A small image autoencoder, trained from scratch.
Model: 48-pixel images, encoder arch squeezenet, encoder norm groupnorm, encoder activation elu, encoder depths [2, 2, 5, 2], encoder widths [128, 256, 512, 1024], decoder activation gelu.
Data: trained on photos with spoken descriptions (Open Images, Localized Narratives), 101725 training examples.
Rows from block 1 of the decoder of a small image autoencoder, named by matrix and row number. Rows with one number belong to one channel. Each number is 128 + 24 x the weight over its row's rms, rounded and kept within 0 to 255. All counts start at 0. Numbers have three digits each.
After each channel's rows are labels from the 100 images, of 14976, where the channel reaches its highest value: "colour at peak" is the nearest of a few named colours to the mean colour under the peak. Only what is clearly more common there than usual is listed. The data: photos with spoken descriptions (Open Images, Localized Narratives). In brackets: how many of the 100.
# convs0: first 3x3 conv (decoder.mid.1.convs.0.weight, 64x64x3x3, each kernel summed), inputs 0-63
# convs1: second 3x3 conv (decoder.mid.1.convs.1.weight, 64x64x3x3, transposed, each kernel summed), outputs 0-63

convs0.60:104114135119117129097150127096118136134145134164058159160153157123081095163132137146125159126118140150174147111152105159104099097143133085137113176107140092149131141125117144118147129137160137
convs1.60:113158123108141155132124109135105136150125169121137106131128140144150165097148143079128068097154107106110164168131105140130153109121164163148136134120102093106145146156098141144111103074159141
colour at peak: brown (79)

convs0.13:137115141177149138109170161124117117131098114121125178133191116134121113135117114129182140114112150128122118112128127191137138118100184150124163179121130102164103134126126132141124158121133101
convs1.13:136158110115127150144096154137139179153151135098115105140167107131134142121147103127097115154103090126132143133133152127136162111162139055103119093107153115149181127134125111124164110111159165
colour at peak: black (100)

convs0.50:149122105135149092112100131146108142108125119124134112146143180152143124141142133127139141156143110099098096158120083130142125140139107117080053138133120130138118133157084136150099132108057109
convs1.50:143111122082140172121125151113118137118110095174127151100133148079099110105139159145088105145090153141120170128110145094170152133146159150141085106138107105131108123096114132102129121122097095
colour at peak: grey (65)

convs0.34:149135143113102076124135110108119133139119111140085122119103157176140162132126144102141106111083106147157134106137139092105162111104122125168141095116085128142118097088118137130074089166123118
convs1.34:116113137137109148136151131131112126114114147096172174129156127100133166151122166115114159117157113136134131145171164120105118090177113129132152144095161108107167159137140170110155145087159153
colour at peak: grey (65)

convs0.1:129132092165119129056122186096158121153105125127125157159113116078122126155139125118119131126120125125140151107122101137102117132147141113096152146139095129171109134141116125118147135048122146
convs1.1:118121091136141152146136111139131115102157155125083160153114114106170108113127069130128144057132074119108104112154134114139119153089167112109164120150115139117092113138135121144152153117109125
colour at peak: blue (50)

convs0.54:119124143144089091147111140068095130116132179130076107139117123164170174135110162128102110152109168154120153147102124122149141114146144114100132095144142130103101141106099146132101137125100111
convs1.54:126116115099144147123136154102130133129138108139131118117151107107129124096101129131127163178131165184077160131143155170123113095164096140115149144147173108111117142147113178145167154100135148
colour at peak: grey (68)

convs0.7:111108100111161115074124177080130141142133102120147116139110152122123103149116155176124167146119134124144121116136080142136103119123103112132102158171137127144109127127089077117086167127127100
convs1.7:152128132152135091151156117104125111131113096121136168165104122152100136112148141108097134152127139198138124128134148086149151137150112106172128119152152125139114111094194107103128128156170110
colour at peak: brown (69)

convs0.37:127128121143126101113125151152145095160095107108131124145107073121103140110137133072156126065141154102124139123107127141087182069125100169132110125128105125106136112122096113110123134115103150
convs1.37:147132127115146143143137150112109148118127120155123160117091165124089115144094148159067141168140047161170125119131168142144102138150139109143121120128125111145125152113116158101091137131140105
colour at peak: black (48)

convs0.44:121113149133121145137120148154107107144102110188072161144102148110106152129150093100174110094123128133139127112144159104111143116115126168065142109095124120127092165149150119122161137123106121
convs1.44:157159157131099121094160139087134137116130145121095137103115155123142105130098093140080151173106110103158103152100108147138129168164137165139133098097143148142119131113147120126103152189112121
colour at peak: yellow (25)

convs0.26:156143104139115110100086128127116116117110174149101122136112154149134136126131125140138115155106111101110098180110086119136101143138123146049103135168122143133107106172082128119123143110101092
convs1.26:148151126129152135138130133154159092155154119148106094157147137112110146110112119111151103055110062150071167144127120147108125100106159129155167132120131094127131129119124132106111098147120116
colour at peak: grey (63)

convs0.21:168109144133121120122123152137144122132110174158115161159148142069101137127107119142117152111094143163137125134138131101147101100124111147131112128103147111112106078124112048145131160086103134
convs1.21:159130140110129119145145119139148131118129145160100106121084127100132119076104100129173105091145129102146094151122095105097147148116151155120103095123163104157119100127076106115143168135111081
colour at peak: blue (36); cyan (26)

convs0.14:115154119109106170106144153121123142114118155117135156201128133162127169183150112131145117138136102116152136113148137102152110119144159081121129111094177116105150114126134104145180138132151148
convs1.14:136148097083131153122163104106139128119114104104143182055128147119125078101109083125146101098149117133095133128121140097113152120103109154109154153154105111137099154139120117122138144123160104
colour at peak: white (98)

convs0.48:114076129114152129093135123101135120118164130188078128118143159115124091159131139151137162149093124131160120096126112138103071135135129086136101169117152122115125145141132126084146139151153100
convs1.48:130138098178124093163101117124132109125135133107149149169133102160140149144125133105127113147109152099126109128110102166106190078104092117112130101170128119143150104125097147142146142130098175
colour at peak: black (41)

convs0.16:145120169106091125097114091146098113130124097102106096094114147186151122109110112102146084124140119137108118127118176120105118135154112122136098115110082106131126126101121151134076125184118128
convs1.16:136131092154134137107131120135174153125161151104072149146124120098097135107150108125087106096157144102146136143139179111117141153092184154102114155100110110128171149109138102126135141152133125
colour at peak: grey (70)