config.yaml
train_examples: 101725
translate: 0.06
encoder_arch: "squeezenet"
encoder_depths: [2, 2, 5, 2]
decoder_attention: false
decoder_upsampling: "nearest_conv"
init: "orthogonal"
Rows from block 1 of the decoder of a small image autoencoder, named by matrix and row number. Rows with one number belong to one channel. Each number is 500 + 25 x the weight over its row's rms, rounded and kept within 0 to 999. All counts start at 0. Numbers have three digits each.
Before each channel's rows are labels from the 100 images, of 14976, where the channel reaches its highest value: "patch colour" is the nearest of a few named colours to the mean colour under the peak. Only what is clearly more common there than usual is listed. The data: photos with spoken descriptions (Open Images, Localized Narratives).
# convs0: first 3x3 conv (decoder.mid.1.convs.0.weight, 64x64x3x3, each kernel summed), inputs 0-63
# convs1: second 3x3 conv (decoder.mid.1.convs.1.weight, 64x64x3x3, transposed, each kernel summed), outputs 0-63

patch colour: blue
convs0.42:490505485494526482444481516460482516506483511533420500509489515541505473515492454487516527546491494514498430501499483486472484494525513469458462493495508489531501525493515484503513508525526479
convs1.42:498473502484477517490483466523534475509460522492511460471471447502499530490523494545546477502528514499489503489509526515561484494502546519493518490523516486443513513436511500510534520491510499

patch colour: pink
convs0.5:493558497546486474513514510515534499556479460495516489532480453498497514505496503444501473456489520455505513511472489520481542456470476507483497507522502499509534488515467495527505498457502521
convs1.5:499523493477517501489530517479496497457482505486464498479481544504486469524475510507455533537473450507493476476526469506513419501527516462490527493481537504510485521469483496460491491531494474

patch colour: grey
convs0.29:519535447486504450486513517443487507497479509523498508518490518537510523509494501514493498520525521488525467497523424473522536474468470509498491470539499530543500471504470474496470510522509475
convs1.29:470500433451500518503525504522498514492543503477560508497505471466497464511487568504476534504508503475487550487528515512485481493469500488535524533506507482488529538509494494463486491492510514

patch colour: orange; yellow
convs0.58:473490496503500475474488547453545501469485533556499504535501514495514471510478489472504509539482499498502480538485508494520506517489522515490510491517559455555521539475488469537496537476498508
convs1.58:469518501502497561475540486463513491505503469495480491499444487466468480503478472540483487527496473512468523476531558503522481528502518506491554504513521493519503539494532501466501490507526537

patch colour: grey
convs0.63:457490492487465483461455522442509485489488543496464474505473488553523533495464487476510460526492523518480484508497479473519527495485517530447495484545506530510473501514509474515478510491474485
convs1.63:437487496531520555462472526502486491535512470517498496500520464438479484522440497530524522507491485514498483490553506463475459491515494516497503512505505494508486508487532466523489496458506508

patch colour: grey
convs0.55:514520509497476475454474514507495514491484484510518482510504526577499467497520494480515484517473523453503470536470482484468498549507496496471458482496450482538503480541471514500483493491449497
convs1.55:505488499544512526525536511519504485514492467445549496478478493473480488500518519488486502535487529550449505475524532514477484454510477493502502498484497477486489526512542528481530462524513557

patch colour: pink
convs0.39:519458471500519483481506527462513503514506520516433511521481501515489482525520493527481545538457491491521437464489463518486439503512490466527483509498505477519504499505492491447500513520520488
convs1.39:503490485496483510517467451521531473484514526479520462503512459489531505492518524522560505476537531462483519515507501523508492470488470491478487548540498524478523474486453509468542512490535521

patch colour: green
convs0.22:488534525481520496480506545500490508538491478509562514522520526477461461522512444492541552496456503514491516464505496532469496473529468461487487524480535500496498509476475480500490518485508520
convs1.22:497518504484523476534529496468480490490474509483471526492510505521534479460520479464486484565468496526504511530488498492576457485540466509475541505507530509479518530490531515532505508517500489

patch colour: white
convs0.57:516483482449497515510457583499532493536504504492487455515480495484504511522529510486436497482512473477510518513515498441520487518491477487510465447515511511481517491494515516539508491507510521
convs1.57:474502496541500518498516420495484445455512515508486559467506540529496502479507486511502502506501537507502518490474522535476518506483478525476528555498492455506478517481499505507494535491510468

patch colour: grey
convs0.46:490512502492515489460492531538487502483515460492494465491466497545524438510476504479512482500527505459514457543492506481469492541499489501466483489478448489538516496536483539486473496517458505
convs1.46:527529509602498495515517475493490471511508524510490528532521484479518506504546509503483482502517501493505523508478569491518511498528480495469494509492470493476539560497540502505499506515531496

patch colour: green; cyan
convs0.36:526514487512528523511492504538533506506496487531517548504525510459435466525517473527493540467470489459516487496491458476476510487476495488526520485510501491506517483527508430473493502470511537
convs1.36:495496529477501505493507509447469510487512516435527504476507490538548500479513517511517492548503526552528532504522506507542491490525480524487519492504512526502497517519491565526498557475520513

patch colour: red
convs0.23:522526489538434496469511462513502486540515525453529521530496517516517514521501544496490512470472483516518539490477493529491496487453519459496505527516508484513516474534453474501501469455504513
convs1.23:488535499504495517460505515476524465498463491494459495509464465535505483476455467499566463512463491511487503532506477510492538522491478488515524448525502500516514505466487525463522523499472538

patch colour: blue
convs0.49:483519512543488481509517532498504523524500508480521540555511489460485483516529475496503520509502540539519504503468482528498481472503495488510504527479545461519525489509478484502526533434473561
convs1.49:535500470475481547451536495453507505497531484465503454466479494471530500477479463524499489490517506453470526504513521488506491508490525502485476504505499465535504458496523491476458540505496453

patch colour: blue
convs0.31:484497524515481534521502464516487504525512501466512515489473442475502506488499514469490499451505522494504529490492542530477526491499507481523537510459454474442524501489500516486543501489551553
convs1.31:492511505501537461466486523428473513493478507523448523529485529552507496494504494507489499559482504500516438487496439484478474509496508484491489485503510498538470467502503491501494471501467496

patch colour: red
convs0.19:528468517473551525519515502477504514479478484461520508499487509466495520508485495505463506460499436483501486481493494518487505446445487470558495471532471475524500461518482509520472483485499525
convs1.19:497524499517455520488558501517539507479537504544532497444481504513504519467534479524488507481470508498547467511503477503487482513528525523456473478521516503527501530522444523482487491503498527

patch colour: grey
convs0.8:510527500483495422537477513474480483495453514553479512506496529516483532499505511527529463475513484506471514508484497457506496483516492478491504473522487489486478460497481473511453492566505470
convs1.8:551474487525505504458507540497523520455514511505464525486546507495467520495518468535492498505479456524519532463507514538522481504533451483485509523504502457463509498526521509486478525490503455