From a checkpoint of a small image autoencoder: encoder widths [128, 256, 512, 1024], muon at rate 0.03.
Rows from block 6 of the encoder of a small image autoencoder, named by matrix and row number. Each number is 50 + 10 x the weight over its row's rms, rounded and kept within 0 to 99. All counts start at 0.
After each channel's rows are labels from the 100 images, of 14976, where the channel reaches its highest value: "place" is the part of the image that holds the peak. Only what is clearly more common there than usual is listed. The data: photos with spoken descriptions (Open Images, Localized Narratives).
# sq0: squeeze pointwise conv (encoder.blocks.6.sq.0.weight, 128x512x1x1), inputs 258-343

sq0.88:43 55 53 46 47 44 46 34 51 53 44 60 73 51 66 63 58 52 53 53 42 61 70 56 38 54 43 52 58 58 47 52 51 55 48 51 47 53 44 50 36 47 40 57 40 56 57 41 54 42 47 45 49 43 40 52 52 64 62 54 47 59 55 59 54 55 56 53 46 52 53 47 45 59 49 50 57 55 47 51 58 47 50 53 49 58
place: centre

sq0.111:57 57 48 64 43 51 48 66 56 57 44 42 51 51 52 52 75 55 65 51 57 40 55 33 79 52 42 64 52 67 42 39 58 41 29 49 34 34 46 50 44 50 40 34 27 24 37 42 52 47 37 44 51 47 44 56 52 59 40 49 37 25 56 48 49 49 53 51 46 45 51 33 28 52 44 55 37 47 62 47 44 52 21 48 35 45
place: centre

sq0.41:62 51 39 78 51 60 54 76 70 76 39 40 43 42 65 33 56 44 33 47 59 41 47 48 81 42 54 52 31 57 62 62 51 38 31 51 49 44 56 51 52 64 40 42 27 28 45 45 36 52 48 36 62 46 45 37 47 63 52 57 49 38 45 43 46 46 42 44 40 50 53 46 61 44 41 47 45 49 53 55 45 41 39 43 31 42
place: centre

sq0.114:60 62 56 55 54 41 47 49 35 38 46 57 60 47 55 41 51 45 45 59 52 59 56 52 27 45 51 49 62 54 59 53 52 46 41 44 51 59 56 59 45 48 49 64 62 46 44 41 40 53 55 45 43 47 45 32 51 62 53 50 45 42 41 53 52 51 58 57 60 52 62 51 59 51 58 54 54 56 65 48 47 59 60 58 48 53
place: centre

sq0.26:53 53 49 48 51 47 57 58 31 42 61 56 68 56 61 68 76 58 66 56 53 64 55 46 60 60 69 55 40 66 50 65 55 52 56 58 55 66 54 54 58 59 53 56 40 61 73 45 47 54 58 59 51 32 44 46 59 31 42 55 43 52 42 52 49 48 52 56 44 49 48 43 52 52 40 44 52 48 14 52 51 48 45 45 50 50
place: centre

sq0.14:45 48 35 49 52 53 55 48 50 53 57 59 51 48 46 37 16 42 56 53 48 38 36 35 62 43 52 34 64 51 51 40 55 63 27 47 45 53 60 49 56 54 49 47 40 49 56 48 52 53 52 51 23 43 61 40 49 51 62 45 47 58 47 48 49 51 52 63 46 42 43 66 60 51 56 44 52 56 46 52 45 50 46 63 46 60
place: top centre