config.yaml
model: "image autoencoder"
crop_scale_min: 1
horizontal_flip: true
decoder_norm: "batchnorm"
nesterov: true
orthogonalizer: "newton_schulz_5"
Rows from block 7 of the encoder, named by matrix and row number. Rows with one number belong to one channel. Each number is 128 + 32 x the weight over the matrix's rms, rounded and kept within 0 to 255. All counts start at 0.
# sq0: squeeze pointwise conv (encoder.blocks.7.sq.0.weight, 128x512x1x1), inputs 0-63
# e10: expand pointwise conv (encoder.blocks.7.e1.0.weight, 256x128x1x1, transposed), outputs 0-63
# e30: expand 3x3 conv (encoder.blocks.7.e3.0.weight, 256x128x3x3, transposed), outputs 0-7, a 3x3 kernel for each
sq0.96 [103 197 131 117  36 184  77 133  71 232 145  85 100 167 137 101 113 108  88 108 150  96 160 118  95 198 193 123 118 142  85 119  89 124 115 126 207  74 162 133 164 104 167 102 172 109  97 160 130 207 109  97 248  85  89 134 136 136 147 108 150 143 174 207]
e10.96 [133 141 112 102 141 185 102 140 153 119 183  97 158 113 161 127 162 123 107 188 198 104 108 132 158 103 120 130 134 130  97 113 104 118 162 128  95 139  72 114 130 110 100 125  96 130 132  91 101  90 107  84  46 180 127 116 123 150 143 123 168 125 143 155]
e30.96 [113 138 134  88 139  91 123 148 144 118 132 144 136 156 118 123 127 129 109 107 155 133 139 126 138 131 128 126 126 143 133 142  94 140 117 117 144 135 115 142 174 101 146 155 149 125 158 116 122 124 145 133 123 132 108 105 157  13  46  75  43  52 135 124 121 151 126 193 152  75  94 151]
sq0.97 [160 101 130 153 101 190  84 170 120  92 151  99 193 110 114 140 171 129 101  90  86 122  74 133 159 147  92 163 127  75 102  93 138 138 146 122 191 149  82 255 111 123 188 138  87  66  80 114 110 114  98 137  45 156 106  99  98  51 154 166 153 148  84 182]
e10.97 [ 92 129 114 118 126 105 122 124 122 166 146 144  95 153 138 111 134 152 136  98 131 132 136 117 114 154  86 116 148 124 145 105 106 167 138 115 123 142 102 120 152 179 154 142  67 113  75 156  76 127  89 126 123 102 168  92 186 122 167 158 118 153 147 127]
e30.97 [144 131 137 129 153 148 155 124 136 146 159 131  93 131 111 130 153 125 136 150 124 110 130 147 125 137 109 140 142 117 116 123 107 107 150 135 141 139 119 133 157 126 142 153 110 122 130 136 114 134 127 127 115 134 161  62 209  38 107  68 112  10 157 106 143 142 134  71 138  76  93 167]
sq0.98 [161 149 137  37 114 157 151 105 130 168 162 195 133  88  35 186 136 175 141 130 115 137  66  32 123  93 147  88  75  94 118 191 193  94 118  99 158 161 210 168 116 111  75  77 178 121 186 101 145  92  89 119 189 102 176 210  82 115  77 139 140  70 206 102]
e10.98 [141 144 121 120 105  89 152 160 154 130 130 157 140  96  77 109 171 177 125 129  93 105 121 131 121 159 144 125 157 155 152 136 147 132 111 134 121 132 123 117  45  83 150 158 166 129 143 126 119 148 188 127 140 120 136 146 124 198 141 227 180 157  41 129]
e30.98 [146 164 166 123 146 136 120 139 119 139 130 132 156 118 114 130 146 144 160 128 132 146 150 129 134 115 142 124 132 146 122 142 133 113 120 131 117 151 141 123 159 137 134 134 121 112 146 148 109 171 127 114 158 120  51 113  93 170 131 145 128 117  83 117 152 155 141  84 168 121  59 141]
sq0.99 [ 98 101  11 128 155  79 149 127 116 114 159 188 152  77 162 154  93  35 110 143 142 208 178 130 168 175  99 103 131 154 194  89 228 166  59 159 179 131 166 119 173  99 123 201 134 165 142 120 121 128 122 181 182 129 101  21 135 144 137 120 169 161  93 161]
e10.99 [149 125 128  74  52 136 128  64 128 145 148 110 104 103 135 124 143 115 142 110 163 105 155 146 167 127 135  73 117   0 101 148 115 154 103  86 150 149 161 123 140 166  97 114 124 122 149 110 143 113 121 147  20 180  84 142 178 163  88   0 146 161 172 119]
e30.99 [119 152 130 136 161 151 122 132 137 122 132 146 130 125 133 119 135 149 106 125 118 111 122 152 114 136 131 107 143 137 139 160 157 133 148 121 111 145 136 131 140 159 140 124 135 122 126 127 135 150 154 129 129 143 134 225 175 176  45  42  90  64  33 126 103 157 165 241 165 175 101 203]
sq0.100 [188  48  85 164  93  90 113  88 131  48  86  75 134 122 172 166 120 101  75 108  36  89 191 166  94  58 125 143 111 109 143  93 167 134  99 128  93 106 217 165  90 121 145 129 133 189 197 187  84 121 219  97 113  58 191 174 186  74 154 175 109 144 145 155]
e10.100 [135 130 121 149 131 124 108  94 111 127 156 143 129 142 139 121 163 161 133  75 133 143  93 155 146 151 140 135 120 154 170 136 118 119  75  91 140 132 177 135 114  84 173 107 106 126 110 134 135 118 113 113 159 115 140  70  96 142 196 148 153 151 103 156]
e30.100 [155 155 162 121 139 141 158 101 135 129 138 129 129 137 124 106 142 132 138 143 136 139 139 131 135 114 128 142 137 132 126 131 129 150 121 142 134 124 133 143 119  87 125 107 136 139 127 128 121 103 134 109 127 124 144 113 104  66 208  85  96  62  60 130 157 137 136 152  83 138 152 119]
sq0.101 [146  91 109 129 158 167  88 132 151 183  45 146 142 111  97 172 113 137  99 141 105 163 102 198 122 108 108 122  94 143 157 137 125 147 132 175 181 190 160  93 173 171 141 199 143 165 156 130 143 103 128 162 171 119  91 149 149 172 128  88 100 136 132 100]
e10.101 [114 170  78 147  95 150 103  97 119 147 141  82 132 116 138 123 169 133 147 156 143  91 103 125 106  84 143 120 159 214  83 136 142 167 142 135 145 129 162 171 126 141 143 129 135 130 146 101 175 145 149 129 193 123  97 168 138 158 104 122 147 118  34 129]
e30.101 [117 127 145 113 136 127 105 113 153 129 118 109 117 166 129 117 148 130 141 103 107 153 145 130 139 131 138 133 119 126 125 159 113 113 112 112 150 121 133 126 135 161 119 137 139 140 146 137 161 166 141 138 125 142 228 245 149 169 229  88 159 120  65 120 146  93 109 105  94 122 134  57]
sq0.102 [ 53  76 106 140 104 192 147 147 179 161 170 174 140 102  76  90 142 136 154 103 225  88  86  84 121 147 180 172 121  92 156  69 168  83 165  93 124  71 255 167  35 161  84 133  74 109 142 160 162 122  28  63 142 138 148 126 138  64 154 149 155 165 134 141]
e10.102 [135 117 168  97 158 149 129 149 133 152 149 126 142 124 178 136 140 110 168 132 122 127 140 242 118 109 138 142 159 122 162 114 140 218 127 113 111  81 198 146 146 144 135 104 158 192  90 145 145 137 151 135 151  93 154 112 150 151 125 154  63 135 139 131]
e30.102 [131 107 113 106 136 137 129 110 128 155 135 137 113 141 133  90 101 137 125 135 142 131 132 115 120 102 132 143 129 146 115 161 132 120 119 125 146 132  90 117 159 143  90 119 126 141 121 145 118 158 105 120 121 165 137  91 152 107 152 183 107  12  95  70 127 130 110 178  91  93 147 121]