From a checkpoint of a small image autoencoder.
Model: 5.7M parameters, 48-pixel images, encoder arch squeezenet, encoder norm groupnorm, encoder activation elu, encoder depths [2, 2, 5, 2], encoder widths [128, 256, 512, 1024], decoder norm batchnorm.
Training: 8500 steps, batches of 128.
Data: trained on photos with spoken descriptions (Open Images, Localized Narratives), 101725 training examples.
Rows from block 10 of the encoder of a small image autoencoder, named by matrix and row number. Each number is 500 + 25 x the weight over its row's rms, rounded and kept within 0 to 999. All counts start at 0. Numbers have three digits each.
After each channel's rows are labels from the 100 images, of 14976, where the channel reaches its highest value: "top examples" is what is common among them; "colour at peak" is the nearest of a few named colours to the mean colour under the peak. Only what is clearly more common there than usual is listed. The data: photos with spoken descriptions (Open Images, Localized Narratives).
# sq0: squeeze pointwise conv (encoder.blocks.10.sq.0.weight, 256x1024x1x1), inputs 684-854

sq0.197:504505493507500509495507486499536503493491473502493508500478509528520499518498522505504501483508504517511514511514590497505490494502483494508506500500495496480499506475501522509497483502499518515501493485519504477502489543504475532513512512503469508473508499509504479513459455513507508504508505496498509492510508507494540514507519488504528503498487493458503515503504508514525492489514503520509523509506502491502506519535509532495504503505508479494504505516502513514500518490527494491515503494506511507470515505503
top examples: text has "grass"
colour at peak: white

sq0.118:492510480487489479487518458489431493485500519488500542524515511492445533519495529506484507528471493498485532504486436524507497517492505476479499512500492552488508502505493552555517497513512468470519536513527497505508516496513481485512506502476517511500499501487475465467537482513501494503501505495516498510497503505554454509508465567496497497517506505442492512508501503513501536588503501541517539483503492524502498447493505508528516461504499521503481481513475482520473473439493618506538458503476482479473532477478
top examples: text has "water"
colour at peak: cyan; blue

sq0.120:504496474473498453501513509498425504434507540498423507469506514464519506554572567496543485505495511495505521495477462585510530519492511507519495490497501488505481536443514460497587511500491453509460479411530501475494565456506570511515565482543578493488488490454534603516485503487484497493488489511524498469594488489586474488478506523489502489536494532488493505495494491479533491546482485498490431510483502486502498524506489496403493511495492460478494503461486497488506525467536645577495500533502525494471500501490
top examples: text has "sky"
colour at peak: blue; cyan

sq0.9:496517526466507511506461504505565503493498434503502491518513542517537496497489512492495514516488496484519539485481500493500501533501489517460502498516491463507488513510502481559518522493509441465494470542516492474496549543517546552471441529461480516500508498490490479553476449515480512498512493505483508540505501510514538510515493513488481498476490495506504521508507507515605535475505511532503574475514510517513496554481502473482471510508500506449497495504503500486451483442477637438499462521497479510422494499490
top examples: text has "sky"; text has "water"
colour at peak: cyan; blue

sq0.251:489478456432493507510508421474408502488518431502537500525445486439532510500506510497501511517506511520506480477472528511539455503498466525477501504526494496507499448545501509568531500501516502520513497465479505513520475494486502509478506623523461538486508486454494494505543515487494499492507488488516499542507492502471438478501484538496524495520499533563502542504511501512493490449493509493510498496493504500497499501524490504519484419500498506482495492521502494469473533467542532547506542491499467504493460505483
top examples: text has "water"
colour at peak: blue; cyan

sq0.121:503497501476506545506503505510458505518503462510531486493482484485434500480491477498464495498491485505492495499461436496498506500494504504500495488494492489505499500507492505489508494489496517502480479507489498499495533474481524467502456514493503497491506506492476505471487488507506497504510500505495504497473505505522489496506498503507492510495507488476510490504507507492480495515507500476499507494506516497506509515491505460522511499503511518509508516528510511506507493490499501498503512491510506511490499512507
top examples: text has "sky"; text has "buildings"
colour at peak: white

sq0.8:510500509446509514508492450508359507484499489502507515511433526568522508500502499511484512508509485489515530508529470506485550486510503522493513499496496485490496520521493430521547533496508485448447508505494505506492465491513517495510443502484500477485513514529481503529512475523531514512514509505483510549497512517469542488508492505514506516486517511544514486506508510518613533462512512507499534536503496500512509568521515497534509536509512508453501503497494499494475507374514638470526550513508488503481513490502
top examples: text has "sky"; text has "water"
colour at peak: blue; cyan

sq0.200:493469524491496507493491519481462497552509502494487520477524503469545508492561496513550520479503509527500450503472550485529512546505501499499508515514506499504517507497510590485588523526514529456521494529496497517511509498512514477510529507526521512489496489459493478531498490493538504493504492504474496499501491494469476522496462486493514495478469497488499492503504499530666519439494496524500505526492501514500492658528491529521505462500495490503502505506498494478489484485509553444510480531496497496519460497490
top examples: text has "sky"; text has "water"
colour at peak: blue; cyan

sq0.27:486475488464491583488511505480650484530479449491498474470479479488426496515502496489488495502507553498493502494494474358494489515502496485524492495498505515489503480522492511506485488505500467550498489564535487488488534539511474507506548509518497488508481485481404487515511541490541486482478468473497477492499479495450444483495498433491486479402530464589495490485484479520593508459477484483486514483475507469478488519515483470478516459491485471503520497511498485506513492494500458535519475482494480497528502490510
top examples: text has "sky"
colour at peak: blue; cyan

sq0.184:495492545535502462506529519513477501495510497499489483483581460543474505498506496507502490496495521523508452515505427561511479488495504516486521513497495530489501523516510458519485509509506531413467540527504505514487515631477497490480525563514499485479499495480453556528518501486482505506490506505460499515486495498426433460467504519517484500505485480525500540494490501490512502536484501520506483506483455504504505471468490496541484527507501513525502506507522518546548515499555351384538534538522487511546453509518
top examples: text has "blue"
colour at peak: cyan

sq0.0:494512507526496597495511496503503498542505563495496513572529461470460505479477496496456513489510481505496478502510504522508508515499516506499490493503494505511507453520502404487508500497506509512493455480501501472509525500462522465496489568484460503522492498458513544520512531486518503494495504502543491524491485491530587512498519531496474498526520482595486519493494492443439476501490496492486519495504495502488495535478493457519510457490491522500501497489503501483519517506509485515536494493505494504526541508505
top examples: text has "sky"
colour at peak: blue

sq0.23:508513506454507517504534518498516501480509484503525512521473483628572523477503529514525511494516512540500517489449490511513546464509486493497517504523515505509506518547509487518509508504521394442517492512492523488508523416438487531476485491486531529469512507496486496443525488507518506514506498506439503464516516504513565519508438530521456508522479488546519502512511522496483493510513520474506481506516490502514522476480509488535497456510514519503487501465502496501488499522466498422458503479507461505478462500499
top examples: text has "trees"; text has "sky"
colour at peak: white